config.toml
encoder_inner_norm = false
encoder_conv_stem = false
encoder_width = 320
fusion_encoder_mlp_ratio = 4
fusion_encoder_parallel_block = false
fusion_encoder_drop_path = 0.05
init = "trunc_normal_002"
optimizer = "soap"
beta1 = 0.95
shampoo_beta = 0.99
precondition_frequency = 10
adamw_lr_other_params = 0.00092
ema_decay = 0.99
max_steps = 15500
Rows from block 2 of the image encoder of a small model that answers yes/no questions on an image's attributes, named by matrix and row number. Rows with one number belong to one neuron. Each number is 128 + 32 x the weight over its row's rms, rounded and kept within 0 to 255. All counts start at 0. Numbers have three digits each.
After each neuron's rows are labels from the 100 images, of 14848, where the neuron reaches its highest value: "patch colour" is the nearest of a few named colours to the mean colour under the peak. Only what is clearly more common there than usual is listed. The data: telescope images of galaxies (Galaxy Zoo DECaLS). In brackets: how many of the 100.
# fc1: MLP up (encoder.blocks.2.mlp.fc1.weight, 640x320), inputs 256-319
# fc2: MLP down (encoder.blocks.2.mlp.fc2.weight, 320x640, transposed), outputs 256-319

fc1.462:078125116092168169106158117062129123102066214085167107079160134199118121086120135137106126079107163111083119071075114149092112140123132096194114164069068205150169045134142154134141125119127139
fc2.462:087131093201132085083182142137143179090099184149165163080132107127127146136152124182131133153174167174132168130122057150086099149153149107144158137142173115112114095173144153142159085120102113
patch colour: brown (72); grey (28)

fc1.491:204125107160086107197143123143164115138131175120157169075110179103136159140114123142102136147151153153091106138129099112118098126167148113118093136077169140120072109108083152145113096136145119
fc2.491:064162103163093122108066104148150145146167127131106099120175143159203094158122093137118101115122124154154149132126139174140072177129091186108146102158103087148096076208121123173095096125121107
patch colour: brown (87)

fc1.340:152094134096122101131093126139124095142125142106127167131087076169097162087128083125139080164134095163196108152158107145093175103160068110117090105123084077178104123085100117099154103112148128
fc2.340:124175121113120096064095144134113210114108096132175132197152109122143115166161114053122147063111146116135205110167208122186161102119078105129143100139115166127170187155133183087154115129115098
patch colour: grey (47); brown (37)

fc1.469:080138139062129090110105180097139142064114095078120131130059157180130146099108180141168134127130157084115096124168124126130121134121170132093091093083138066129104097155112148153160107142128095
fc2.469:163189116160133137061096088140143096145156083116144123125108162140106108175109148092079110135085068201181126191161074102133174135102154146151114165183103115125073188123133134152129169130184070
patch colour: grey (86)

fc1.309:122100133125163140136104134094141165149138093105101187085218103086107118124131135107126191138106124154137131175153113166140083116104127157102102124159103107151127110082101134140121186123074074
fc2.309:144093131087104070126136126143151178106166060104184112128114184140129138120187099187160067084149179107122112143103120143144214121145130108098077097137127131105114137119108112113163085147106118
patch colour: brown (51)

fc1.575:170139143109129111152089118078111191175094095147146153163140181142097086134114152147099113105174136183108190153069100145124062114128160082200088162141126102110106135134070107132082097150164140
fc2.575:080131164144157139043109187101128103153116109084124147137129142059130083102136174118151101140158068135119162058159159128122133106151146121148153068137174140108072113082168116124116085114097128
patch colour: brown (62); grey (35)

fc1.333:110151092092107116113136133107146241179076182101136106137065141091075199172140128114122123136086136146173098110106116098128088103104188123122114142167119104168127106129129187109091188121094158
fc2.333:170103113147107085112144095138120088159134144166191100134123152186123088183141160159191138131124143103159109079141167150096152137169123122144140109149133157103180153159109105147087152101196113
patch colour: brown (73)

fc1.102:133160150084112141133099099104132092135163129097149099142080155111097091165106129196164105087111092195167094097083166113095126129127144178191118168169126126088178141021138084152133170032151098
fc2.102:136131135155066138109093113141117151084118079084119095073108124134140077121091090138114152196094138123086121121171176093164090119124162117176145156108163098098083071156106114185132146143112162
patch colour: grey (80)

fc1.417:116147116123118113140148131115091152084089078119097175112167082090150149155141162119123142142125123143110068121164144114180151120092089134109161100141150130054118153108084117138093108170101135
fc2.417:226152169131099128123183167068163180131141119090142125069083129097112151118151166087107135168093129145108118185145116103116091056128143110055099116115151054097150200116131105040135143093121133
patch colour: grey (38)

fc1.189:123100133070101067122131137074135160114150124182133126097159149121127074227174115134077107100126084105161145093163144105125134164151071126106170125097152124157153090191087126093106061122095121
fc2.189:149102116161128148124129156105197128113111159119127098089083122153130138133129100120126082159189170178102193150107132149109157131099154118035114071113113112068059146121163103071157133116133135
patch colour: grey (84)

fc1.33:103101155058159115091112077141133165121167129075149127078109170135093196134142175106160087108136164097108136130156152091102163163064150124099123142112154089118151065144105169153126091147088051
fc2.33:188122086159115154113164126103160105165151105117181154125085127079179123123086165134170137119105109174160117119198120101152173107129195098155071113129091142131153111125157152191118112175199106
patch colour: brown (60); grey (40)

fc1.600:188063148107067085086097126078156161159138154173148084112178171141092100129195136100144094129095137094168105137152162111108159131161108090137111146162148095178134108162141152090138112112072110
fc2.600:156145101105128163092154110157165126137087192121150087165100161129141137147134083122141105157106155114123195153080120095129138131076142124029148065101134112082065123139154146063114082101181164
patch colour: grey (85)

fc1.392:180146158093121108097095145065129146096074148132130126132083128124151082140109130178202144121075097114173099102085094096159168122099140142126144131173117103102115163082087091125098090146125130
fc2.392:115100100147141152126195180212120119137106151097141142105125079068156140100156138117124107112117076124081181124136159052146116060123161101115157152089096145140160092137082140125117034150102165
patch colour: brown (75)

fc1.35:117113106101095102133125085111151117157130062101101161059055141051117146133108149091151149172083122149094095131174124129132211137146180116097148121148165085114139100098111125207081139094048129
fc2.35:200089085137097159144065164186132124166137092164142100103090113184134075170119111164090118173133132140163135097164125187104139129189129081136105134124117130105147079151158140109117089116136105
patch colour: brown (33)

fc1.308:145160141142091128115130136135148107103186128161211151149144141147147140154073097164141141152111094157149125087118072110140111155129231117152139123084160167053141119145142126138148134116143070
fc2.308:119102172119121134111169111092137120041192126144112101100094108132095119084153079187163135053144146137120160153176132152152118166148160108122202149151134112044126132148059084172140146117119129
patch colour: brown (38)

fc1.605:159157124061155157085129104091078127139068119070141120127109121116093138171153141137170139190101137121095129115140144174154199126118146161084067154111107106082133128129115110141148112150120098
fc2.605:178123158121112169169141189195134127174096219124121046160073150098127125163117160155207118064089135135114139137200133101127117117156134147144148110156090182094152142086111131149136102134182172
patch colour: brown (30)

fc1.535:135173133083098117163138126118143152097103083165108160122081126090172118178119121104093071116166085108107154119093100151146125137100136124117164195123166181143100164118111101117080056139143118
fc2.535:142142170141112119150173161171149144171114149179095129118140138102129163061116071127150090108138119208161150131103113106117132130112133087085125110162140084110117110156125085102137127139146126
patch colour: brown (56)

fc1.424:131151106143157138126166149109119129099100110121117129104137143112115184140131131122124168161150140119035068154106151087146133109161094106079160132164098168133207176123138092153132044130087118
fc2.424:199075121106157112139179134132093124090124147114137154142178109180146167094157125099137099103128137080149130154177137198129220145121170090118163118090165110113111122157124054156087108111160149
patch colour: grey (60); brown (37)

fc1.269:132094140042173127176158188167147122138127159125110157153098120177154084118155107162146112118175104140090154120100134145152122136158104097139150127161187123105159125162167081156103108079094135
fc2.269:095141123164104137122214099173112146102124147100097121093108152103136224118123107103141095118145139194193144155094140100126150117132125120172159085153072116091098099167079098132157140176171130
patch colour: brown (56)

fc1.568:201156102127084179098143161099139132128119144093059124135088102096120155138114147098182148122054198077120100118036191141073143125139080148093132100156091181107165142067064143094137122105146129
fc2.568:209157095125175178108149093131111137093134142169115108080091122128209167100116116080146099171180111092148095143106080117111167096113160096112117162120170104170104108148104114079140107064152122
patch colour: brown (84)

fc1.618:133156130113151127117144155111123153157128174130088129145130128112127073123136096131105146164139138171110128154133156166139144115083143174072112069087118167158164178143136145127128115125113108
fc2.618:206123110156084105127131115156105173125162143169144183115130127119163123072125110074149116147127157092149116049136146171121152120106175116107077092112143120167096130129108138095175170112138136
patch colour: brown (70)

fc1.183:167150130140106131116138165083126115145039106174163088099107081123101117155144119099133116146072156092144148158229108096128172147121059148056119131124119133117133131107116123113125094148170140
fc2.183:142123160145199090128135157141171136127165135118047179150129124125125134061112075091153141126149141102188171153135105128197106118092150142094097105122136169132103111116109169130096066070158122
patch colour: brown (91)

fc1.436:199092152149100092116109104057101113104128137124123085116134143165097104150176156106132107071117113129152151126152153113159159124173114112090145135123142107194129115156157140100160095101120068
fc2.436:157120118145133152131145127126173089122118161150126091141101139148119137127119083131124081144131130109112174134111129151141115117128143098033104033148146140122104173141176134076125144116188141
patch colour: grey (84)

fc1.408:168191125182142119102161121153107154123153076141107149073082091071112151134166161129156160180168123126154083174160133188114157071133109177128108149181094114147132085116128147121099138113145157
fc2.408:080146099128129085105106127138144078155164154159123087144168154159143079099164140078131110151114120145172105120135145166136131076120127150115102109100129151144078154130150123108091152123112100
patch colour: grey (55); brown (41)

fc1.180:183199130163181140177117120114111156101126174173196115137152143115174114085112119121130076130082162165146125151077087115179121104137161178170139175086144141142065155090166116103118130096248117
fc2.180:161131135080091144115085166128148139102145125134093094117116142149138106145166112115094166139136168045143109078148154129104143065136167117108170116171136143121130097067148127126208170141129100
patch colour: brown (35)

fc1.254:130104060062044190116134128144164135096139061151136136081190107148111131174091134157104100029103156163136121164167063119129109134082135101098154144115176094124086080088099153132110087144136080
fc2.254:151089145175065108120167121145155100126149103113188158159112142119132123054103081134196120117145177122179150087161143165180101101152168112089146065116133121106082123180121131158091128140144125
patch colour: grey (55); brown (37)

fc1.142:138154097110111110136161114165156206139090059108139074124136132080123172139106085117144140104134119123132169062192111101112131137140106125104121128173099130125165132125117182111159189172070127
fc2.142:127080147042077101157194130121094082117087163139095157130084085147088139102129100102129108146166079147137108116110109153108103121200128163167115190102163128102154120079146202142115105140169160
patch colour: brown (41)

fc1.273:168119138120127108150116114080151109104120122144127084126124125093105099182115123153120166134109121108124159138139112133129166122130120196077115128123180083116121201099096098134137016121109104
fc2.273:217159100122096111128229145153175138120151159116106161093119140133159134111148093104095085145164117121143154101141115063192154092133196132059160083140113094095120146145094144124119073114117163
patch colour: brown (61); grey (34)

fc1.158:105131167087176125154109157083113100143104142115144155099122119159126150144131094156192150122149175131115167125126112157107140090120162087166163118144123062180156126132184125098138097100154124
fc2.158:110179145105048154136141154147162132118141135157122168170164135105101083155141124087176089071108081171115116116169182140090111135123106132174158109156121069138093139082129149117132167157093089
patch colour: grey (63); brown (36)

fc1.374:086126125086095058181095152128142172072121072145078117101134065112140109159152133104134109134148108172100132074169117174169174137100086071149161087140167095140121178153118135115114040158071101
fc2.374:160147066127116149147186133130154124133120120081133140100084147117143146109150185103126099139159141121122193167131144070101166133155136096101116125114119111088107139114106102094163163122127129
patch colour: grey (74)

fc1.393:038119102136122124155172109154092151104129078121119151135122073085113104186130151143098163118157123140075106147083138125172116098108120179203120123118131121102165184128071138089127121149109113
fc2.393:216139182134088160127162167130086141098147189067154167121130099125129170183106087101151142160154150181116130126151131156146097104128154128109073090090149106079121169122093102144161131151125134
patch colour: brown (58); grey (34)

fc1.188:075142153092131096155151129139089203163096104104170169123079110142148107094151106110102143090145159186164119110176065150106090104151112171203147199077138120176090116108120111117166149080088107
fc2.188:171155131142043197188138156148143125132131182097126076167136107168118189135135154148135088153109149138212110105158145145089081102163185078115149120088124130095117128098106160205105157102109151
patch colour: brown (92)

fc1.520:174163104150081128122160135118100135136122107127127118166120137100191111152111143113111048133110110131109117062111146167095149113117169122079177128093180168167110137087097091111072084100073120
fc2.520:151101108105114100113142182183158099130148135091112159124122150130117164185144078157109143158171107157132128147051094121129149110126145119090128107181181120114094132170135078084118168131141097
patch colour: brown (73)

fc1.280:079122096098089077155186130129159154156075107121117179078132096152166082113137081144105108121162198100102202127124065152105059184092106094157155170131114130158117115143170143155142085162148156
fc2.280:089174118120196169178173138148093094188139111148150134100120086172118165090121110137136144178150154098167137135086126175115165142143141096117117188108096169180159128084080211177121141114200123
patch colour: brown (88)

fc1.275:136016112067068115115072143094099179173105148133108164151154173118109116195114110107103095051091160108109131147130163111132127158176090102101138161119150100138128072126181132153124087144105121
fc2.275:166100134215156218128131094042175113162151139107115069149123159151145152104126109152189127126126125135157168166082137109190139127102133096089065107143121103124144139147113072097118130103171129
patch colour: brown (50); grey (48)

fc1.420:144140103096114098136134135171161137120155143125121095123109158093128141172070101120137122117135107138153162082154100123158094163211068198108149108117104101082194138109106151136135102120122176
fc2.420:100128133009062167148143109109101108126100075123078165117133083136093109104121131092144116162166128114116074115083085168110084110168129135173089194096173118146157114033060197147108091149165124
patch colour: brown (39)

fc1.366:134128109104117117062093178109152047150133218127157127094149108145123093067148134150133077123143093117165109117160106154145161150057133113152138133102159087091122134172143169126138145163161137
fc2.366:130109171180115137139090126145160125088136089161164114142173183094143148119163117172114140155092133132098107160178117149057153171137169126172197196058167095105058050115136087176130090125148140
patch colour: brown (60); grey (27)

fc1.59:099115047112058123115080070090132176123185149085110187132091154142180137136055123182145079116069084124084121105139140105091067159106149099124140174139120121129101100095135153134102173100171093
fc2.59:091170117109103125090122170090196119117145133151126117109121163046176125137132143149126107142119084130119155104093164097166141097134073141099143136102155093024090129038132108071113128167105115
patch colour: brown (40)

fc1.117:130127126115129144129115091120110112119119155120212128137175100141133103081187155197160107131207129122076123095127094131110162117092126089152121127147091086143108087101120191124205124145144141
fc2.117:130170115087115203138139153193104108168094112154111137098141092151115161119144193047097159113122212090108108161152121198132040142161154101183138239142082180106167126136126139125117205150137108
patch colour: grey (72)

fc1.451:092173169170133155089070127150097102140163138111147076119081139176114099059152143185141122145081143153126078145150133084046138113156143171136142115167094179132181093090143158083119101115160161
fc2.451:090116149103092138159144145170121131122090151113146162111125145120104175187144087130101159163069105152152127150142179122135106152154152129179098124139131120147097157128107117138116172121113123
patch colour: grey (62); brown (37)

fc1.348:127129138161115099100095092128114144140151179126098180120127154091091156074106155127129130151164163114112157107118155201151105119177161134089105120157186027109113074126151092141174079111008108
fc2.348:143166139133099131126096067147115121120135136159153054134077123201102078201140120116109158137107124179142095132131120129172120168082139137145133124112098083164147086173096098139075099117202136
patch colour: grey (55); brown (39)

fc1.439:138149051142062161115179139139115202096103121104096116117116186168127175155115089114079127126145159108111113057144164121063103167166141098185138116108148183149114136138093122152109115128095178
fc2.439:116156112144114176082110181117167151137157116160096127143115142095133048155168138138113136142084074102090127080137119159122132135161114157092147130095136124105159095087138106121112110186082143
patch colour: brown (55)

fc1.465:121132103200139136107083130179107139148126185178112120090141109154095160066078215174121119120104170126092143123085131125153156079108127167148133110091110158167152177108175116080134150130132117
fc2.465:141106198125085108101111214144136117115147162150066167178158164120153097150128146102131144124109127137105123058147070111119120138157096115104142098142161086109101066084099183146140174153096140
patch colour: brown (44)

fc1.107:122098187184116115085158109067086083155171165131136136132109157081110159138109140166121116074132128144127046123147131146131186127163144161120111147171185157179091066144158129165135195143122126
fc2.107:124121093132127199128113133167137116140142151112156111124120201133162153135165114128081167128047127148122135129177164179137058123100161179140077115159113172123114109067168089133082083139110189
patch colour: grey (80)

fc1.151:118138146087141145084125166110173151116111114083136163099125119142174130030127134153154141106129146112124180141096136140125176109112143083161105112089147112137101045066116105124117143086142105
fc2.151:119163120123087150121114129159121134089138132133120140181183173138122084172124079134111087108121086194093115121155110151085142125142140120157135088176082108112053202113097174109115203109154101
patch colour: brown (63); grey (35)

fc1.522:158091124120119128094119151126122080160160161129186126105165115132140140062139166114184062129112131108122135132233086129128189153124147132104134174153128095092074096129129123178130132169141113
fc2.522:114148195175100130137112170115139171081123045132108142136160178125159140136133064125153127115132081208094110105170151117133093151135176086121211081157127089079084120143079086108161147122176178
patch colour: brown (49)

fc1.296:125103107111136121191109070144112119152048068094151157117142111137140150133161080141150135134109159154126136112181168190138120184171135134094098127138123155119186141144108143187216191138141143
fc2.296:144135145038170107081182128192138094131081125175116154161064085138106118157079080090127093150125085135166104083115118093106111083182138106138116173134186154119147123046140235099165114134098143
patch colour: brown (32)

fc1.264:116116158123142113168131119145088154126097187168109086146037091092101122145133135112114113092103082125195117193138119154145135114140117133120119096085148144124150139133159138073111074094124120
fc2.264:204126109084057121097140152141126116146184103141148127118115132105167176090176139134125091102147153119106156053170135146178150134126135111114141123128124149112163122136141194097165133097132139
patch colour: grey (37)

fc1.199:150112144148143146070080111096131105120147137171159078138125171095095126143128123111133112110109110152145097169135118144109187160170168160087126125187138133138086089180165167115119164173123108
fc2.199:137149093148124201143121139177136132111089174125175103137079203133123115150155110113116138175105125141088163090183179122116152139057112116112087105128168154131092122124149093135111061089125175
patch colour: brown (60); grey (30)

fc1.597:132126169155121135122115113124085173112099107055138187185027142125089129152119088149120114142099128080148107147126174171099136068120145156118122150153085149176162088112051149116108138130107112
fc2.597:099170114133145092137163077166132163166092141095084034115109186121136148069165115124127127141152114079150145124135109062169086123101114078138116093092145190147106216119129116161133140126142112
patch colour: grey (28)

fc1.323:106103143073112112166137108100132115146141148139160132104141088178152102054131121167156072134183164110122160101118094129111095132111155094178103181126117125131100137166162178163202123100182124
fc2.323:098162115053151193141195136177113082188114116140107126089118123132089190103119140089131167124144191106114115153098083178118058131148117085177119248119064193139144109126134180168096176140161130
patch colour: grey (55); brown (44)

fc1.11:146106085118131142150175110110098103105157173098097117134120148149094158154106158108153088142100130143114100166170153084211099161175150113149121130132170196159151168154148173123150144112151160
fc2.11:134157120084091170145114204122175128082158130153112212127136118081158076156113134091188081143123098089095150114140080109142138110099153131129145136114118126053131099127139178111123188121096155
patch colour: brown (30)

fc1.228:117157146094100118148178157115074174040087093115078121132170155065147127240142100114093125182138130138128091151065140071128084144141153115126118065120157181095115136131069114118146139119088150
fc2.228:199072153133109125140194118091119169106145158126140099134161130156118173071099138109184146116157148182107146159157075097097122170179145091091177098162110083097143185203113073076157139092132160
patch colour: grey (59)

fc1.328:107183133137154116081108120111113066108180152141141110125147104150151138134119068133167150137119129186180132101120072090061109125088135113190106138116143087129066177061146102138213143096142154
fc2.328:172120203149082139087141137140184136125168152129111108129144168170191071138106148142162120143142103156054106125153146140143134119160149107110148095176078135104103084087138058202135169109117108
patch colour: brown (87)

fc1.468:102121117160161133163133115103106079139176128118167137136055118111104101117131148166134097103178182125076125131101140123149173063153171141128164146133144132148162113134143162174173155116168154
fc2.468:115143065055125203119135120169071141133091091130157155098083103140103147148178123108087215133122184145113096121152170208122036139154168156214104207163106218128164123113151129131107177157117159
patch colour: grey (60); brown (37)

fc1.116:162106127142048123165133110173163149135146147166120130067170140147140145157110103153151113132174130181189068110083135066086121121133159104135127121183127162174104078150133141112140124124090155
fc2.116:112154147105076116169118145144139164088143144126146138105210125128093136165072108119161146144077104085166169073184163176159107124158188110112132174149136110172111154100099196064145093112085171
patch colour: brown (73); grey (26)

fc1.537:097100122130124107111129107129067091130147103139100129147073128147161061046086104169120092123194116144096124134143122069113137101123143130151102183152152170149135187212121118145174162057186108
fc2.537:147084119032144217152188153148130082134106143125130130120147154079122214136143163098143169150097198127097107163124087132103047136102139139176149176166045195068126109101156128143152183165130188
patch colour: grey (98)

fc1.327:115111156058118073099159115119158194116123144093100118090127175181131185144121117105118075117132167103131119116167158097156118153134155064125151117111157106155115097155106177114154144195115127
fc2.327:209159102181104202108138114072185135159095116054134092110124131112104150111078156111177105122143141088098151152129131080102169138105140075120098159131052102091135156128137092123130146073181136
patch colour: grey (49); brown (41)

fc1.396:134183150101135146118125171113102174106171182149145094134138119122091063130094069147140091152124111133129109122135076107122086133166166080179172167142105128130096172095184061070160199139175147
fc2.396:123147175169056129156168110142175147072141138078126119121132112149204095140118123139137171154123089143089145148221146133136079096169208098149124122208114153074103154141137097180109123094198118
patch colour: brown (62)

fc1.0:101070124072135064140131118103163106134129132123134130061179161179113115107142132126093073122186104104126100073216117075110130140104063091106125157132153082143094102119107133093159082183106133
fc2.0:192170158110152178158160167118150157131114065096152133101098098110127209152103175121169130157128169108105127166152122120153109137109153105060117163143072129110146129135125125182147163148140108
patch colour: grey (76)

fc1.75:150082137140168152159162101097128166130138124094119134079073116128120105180166121079111088141112116088117095156140181166156164063123125169108147150146094155076161110048071157094071108136092172
fc2.75:171170122075116108147116086162119127128139099132132106073149104158101118093136101095152064175119130093196091147145098091112116091069143144110122165127124131152143198149115106143117132142160140
patch colour: brown (51)

fc1.12:137104105121205154089108145119176098105110143133140149160111122169127154087192132129162151133205088158161127118109127166103134136099125081137146147048110059134079080107119135095093160122142177
fc2.12:096224094147073196145096142167103138107148132157080091168186103126085076125139150107196079082080083180122095117168183159127134144129130131187097118174080081134107126141132118104114218093159046
patch colour: brown (44)

fc1.581:155136089135102092048163106136130085122151103116140155101153114118135179178133150114132113146183160101158061131138135107136140107108136141168144139152098142128121111128104162153148165108139113
fc2.581:108202120150075152129124076171112109133140191110159099094114141181131097130124087096114139149104120160091130132156156162147115139107204144128135083110112086144132135127132119146098149157108176
patch colour: grey (67); brown (33)

fc1.556:134121144113103121056088073083129161104151101141190112129072139091146097155119101084135120149089094150148176131125141141155161165131162192079099131134170137182112137142135168171125139140136101
fc2.556:168132112149125151158142181163147104150078165029128122106130150105124109171093058130130128108110122133149145085131128114124114112133162101095140060082139114106068124135113090097112072116112123
patch colour: brown (65); grey (31)

fc1.552:150074080115077092133055105088049083131141128147110134147128126155160141052127115130144082127133082119128114150190118112150157091130116141116139154124126167125094104179084144109125125127157146
fc2.552:098111096126169140139115141139155105174158123098107142075142059139137221132146152109126101155083091117142134129174085091114126138128161145113122182142118131098128132099146092207167123094125103
patch colour: grey (69); pink (27)

fc1.391:131094103047035068119131165094144164172083110111093187145206168156121140189161127097090106077100149085124148180124149112126103170146100080075159152124131081141111102101164150153119082151096127
fc2.391:159116146224166208151112092063173120156129123128096096139139122131170145102135106149186117167120103115167168144081109101167146128144119087050101108120155081133150130135114083097117111070214146
patch colour: brown (53); grey (46)

fc1.580:105167145109127100130112157149118192091087119131080098166132067071108130185136114104125157153122111134154139122083166141157138119125111146185106132069164152109155172176088140060119073162106141
fc2.580:192175138156081144097169172120129178150148122145117133166150131135111138104135150149157120150127165196160157115129058079098102135136113128033136071113115090092120187123119136065131124074104153
patch colour: grey (47)

fc1.62:138111141181093102144161118175128113159155100162125208104081129101125153175110060170075137141136085130098065147145145098114187100171113089108140130146141188102065129076126120119138114098097128
fc2.62:133172085149146078103126093177156144101115165133167146164107086142100096120115117120051128130113157149165112128127078202175105098134157111106154095095189084103165074203101126128112105151177139
patch colour: brown (39)

fc1.293:140081142094032072113171181102167165160086088129069178127201169139145100173155123103094120108092146067152158165149164128108112157161096106067153164118132091125142121112151158132157100142088132
fc2.293:166129150179165196142124100068169123149127143141081095148131122117169145095133100126174112177137105115145202165075093078151152126137113082038098111126166079142129126124129088093142113064196160
patch colour: grey (58); brown (42)

fc1.525:154129090105147121124116087107164144147148100128174150054109129117106112116132146100147158170108180140112088105172164130137192156182163108089156119129198084109118133099111213225070164082106118
fc2.525:137128073188050214090068145170136126133103155173134146145099144188177087183122091112175164165104155154197106120153085169124165110142194091132099137121097110121118070156162110114128119117150109
patch colour: brown (43)

fc1.426:176089119105129084073048130042126091092147103176180088120146204133115071168127092111110126106105072133141140112173103110107162172135110158103121185176162114141106081134158132115129092149118125
fc2.426:148159101119128175142158171147176118137074138081168108121115170133119148192125089127125114103123155153152157114124152099125145130100135107072156111098157130107055155152156121094130078149159135
patch colour: grey (74)

fc1.513:112137082114195181145198174118108127136115135139185133128100121114100153120131101133086151085118135119122135073159140117155179167123102130143114131096146148152135101123130199166104068154119099
fc2.513:119116142255163112072181081090100080117121143117072108094147171127122136027075079146147138160158102140145137155175169068106174115034116179139153122110110122110114112159108091154101098125099127
patch colour: brown (36)

fc1.127:151090170087114134079064125048104106136102124120135100175109198182075129133113106105119085110095098107106087109149156114113176171120160131093095083160137149148104100146150185111145127146102090
fc2.127:165129089152187205067123090170129158129092193085145099105085174101140129144147172089100135147096134145135126171108204106122143129080122122145087159114114177123093144100156127084130056118161136
patch colour: grey (56); brown (39)

fc1.66:070125119062137099163194151100188192113115065176088180098230090101141040141158195121107136134109140138097087125202089187176112133102134078128148145156171108118108150147174145124089101181101139
fc2.66:152161151142099183189156103114190085152138085108126114086067105145140158104135150128177100103131146111150138145138098108132157122158109066078142138103112096140158104164155126165177168137147120
patch colour: grey (64); brown (35)

fc1.437:105101090125104153090127098126168171094063125116087140116113099148134111099165078171142133152126139145160146117174118167160113154114112081112113090144132065129136113176082142149143099155103116
fc2.437:123188146150082141104056116128152097138148067186086123128136148126137081192162169102130148120075050201152113090131107121094136117160134133235160117158131081155124107106175152091107141118113068
patch colour: brown (56); grey (43)

fc1.570:160071162073036118118152151105125162165090138139066160158146196092126169202109095103106112125069164092143125164092183117100096156166108118136142144128133140148149057135122128117138133150107134
fc2.570:177147133185164181126137094081133159168148172162106068161131146103169157111144122119164141172120114141144185179078117085159157135138105092060093110160126108132129138133121079089134094048161192
patch colour: grey (65); brown (35)