Weights of a small model that answers yes/no questions on an image's attributes: batches of 256.
Rows from block 5 of the image encoder of a small model that answers yes/no questions on an image's attributes, named by matrix and row number. Rows with one number belong to one neuron. Each number is 50 + 10 x the weight over its row's rms, rounded and kept within 0 to 99. All counts start at 0. After the name is the row's rms in percent of the matrix's.
Before each neuron's rows are labels from the 100 images, of 14848, where the neuron reaches its highest value: "colour at peak" is the nearest of a few named colours to the mean colour under the peak. Only what is clearly more common there than usual is listed. The data: telescope images of galaxies (Galaxy Zoo DECaLS).
# fc1: MLP up (encoder.blocks.5.mlp.fc1.weight, 640x320), inputs 256-319
# fc2: MLP down (encoder.blocks.5.mlp.fc2.weight, 320x640, transposed), outputs 256-319

colour at peak: brown; grey
fc1.535 099:42 38 59 55 43 62 45 51 46 31 59 81 54 47 49 39 46 55 56 58 63 45 44 23 46 61 39 46 35 69 45 51 50 53 41 45 51 55 52 47 59 56 53 50 48 59 61 47 63 42 60 47 53 38 47 63 53 55 50 44 49 55 50 49
fc2.535 101:37 63 57 50 26 48 30 43 60 46 51 55 43 54 60 65 40 53 53 45 57 47 51 61 55 50 54 55 67 59 41 41 42 58 45 59 56 46 50 61 59 25 77 62 71 36 50 51 33 60 58 49 48 66 54 29 44 64 52 49 47 36 66 59

colour at peak: brown
fc1.232 098:55 68 36 58 48 31 55 49 62 44 57 40 51 49 54 39 42 34 46 63 39 61 41 43 43 43 54 57 37 42 45 42 54 46 40 48 47 74 49 52 46 62 55 46 51 52 47 61 62 55 48 43 54 53 46 41 64 68 50 58 46 44 37 63
fc2.232 102:37 64 58 39 40 46 56 40 43 54 40 58 56 53 33 56 43 53 51 45 50 46 70 63 66 59 34 50 43 45 44 35 41 53 47 46 39 38 41 54 54 12 67 52 74 38 50 51 31 51 58 45 58 38 51 60 54 58 56 56 60 59 47 57

colour at peak: brown; grey
fc1.108 112:58 56 68 44 48 63 52 61 25 41 52 53 48 60 44 47 78 45 33 59 45 27 58 49 60 54 53 43 62 55 60 40 44 31 59 65 52 47 61 44 48 77 48 46 55 52 72 36 49 49 50 30 65 64 50 57 39 57 64 39 35 49 51 49
fc2.108 109:56 47 44 47 41 68 45 50 54 55 63 56 67 61 54 56 44 49 64 42 37 48 73 53 44 41 40 44 68 37 51 53 49 43 44 54 39 61 68 53 35 44 45 43 39 50 39 43 43 37 46 49 37 55 37 43 39 49 63 50 64 55 33 57

colour at peak: grey
fc1.391 099:49 55 44 51 59 33 59 48 50 54 61 46 54 43 43 54 40 44 55 54 50 55 47 55 56 53 67 54 52 54 44 41 63 34 28 51 50 60 54 42 67 50 45 50 36 47 53 79 61 47 55 61 38 58 45 47 53 53 57 69 49 33 36 46
fc2.391 101:34 47 54 63 36 55 35 65 50 59 41 61 47 51 58 54 48 52 33 51 39 41 56 87 66 43 38 48 63 58 46 48 40 52 54 49 40 50 49 62 50 26 55 45 62 40 39 40 36 54 48 34 49 32 43 48 48 51 57 47 52 66 60 52

colour at peak: brown; grey
fc1.265 091:68 56 51 65 69 56 58 61 47 44 51 50 46 53 57 49 43 66 49 54 45 47 54 41 53 38 50 49 53 47 39 41 61 46 45 60 33 54 42 43 44 38 40 35 53 37 40 48 54 60 37 43 47 38 33 52 55 52 48 48 51 46 31 50
fc2.265 089:43 53 51 42 24 64 45 52 52 61 63 53 51 44 55 47 63 69 43 67 51 24 65 29 60 45 47 45 57 49 46 48 48 45 44 58 62 65 61 43 52 43 45 34 57 61 57 57 44 58 27 49 37 54 50 36 67 48 44 56 52 56 38 49

colour at peak: brown
fc1.384 109:41 30 35 67 51 58 42 43 60 60 50 52 36 51 50 42 35 59 31 55 30 62 53 45 38 63 46 43 56 44 38 67 27 49 64 57 59 52 57 47 35 53 52 53 35 57 65 50 51 50 64 32 24 55 53 58 56 58 76 65 58 61 45 41
fc2.384 101:67 27 47 37 52 34 48 56 47 39 71 62 48 72 76 50 49 51 57 29 42 54 48 58 42 43 50 59 64 50 48 51 63 53 19 35 58 55 41 56 35 58 41 60 38 47 68 50 50 47 37 62 27 46 54 35 52 38 43 43 63 49 52 47

colour at peak: grey
fc1.301 112:49 35 39 41 57 56 68 47 58 49 52 47 45 49 61 49 27 41 63 57 50 50 53 28 66 67 65 64 56 48 37 45 50 55 40 39 54 40 52 39 60 58 47 52 53 61 49 70 58 61 69 47 38 59 39 43 67 46 58 47 55 36 52 47
fc2.301 108:42 42 33 68 42 56 43 70 48 50 49 70 58 55 64 49 44 64 26 48 45 60 53 72 46 35 43 50 50 63 49 53 33 47 59 45 34 47 61 47 46 44 42 51 51 60 59 63 47 54 55 48 29 31 32 45 42 44 45 45 52 64 50 50

colour at peak: brown
fc1.328 112:66 53 54 43 52 55 40 64 49 56 49 56 39 62 52 28 67 45 45 55 61 36 44 44 50 50 53 51 58 39 28 44 49 43 59 66 51 69 52 56 46 60 48 48 44 45 46 74 50 42 43 40 48 63 43 51 51 64 58 56 41 51 58 49
fc2.328 098:64 43 59 54 54 53 41 52 67 47 52 53 53 54 30 54 59 56 49 51 43 34 55 35 41 40 58 51 63 40 31 63 46 66 27 57 39 58 47 50 56 48 43 33 37 44 60 39 61 29 32 54 42 48 38 50 51 66 63 49 45 65 52 48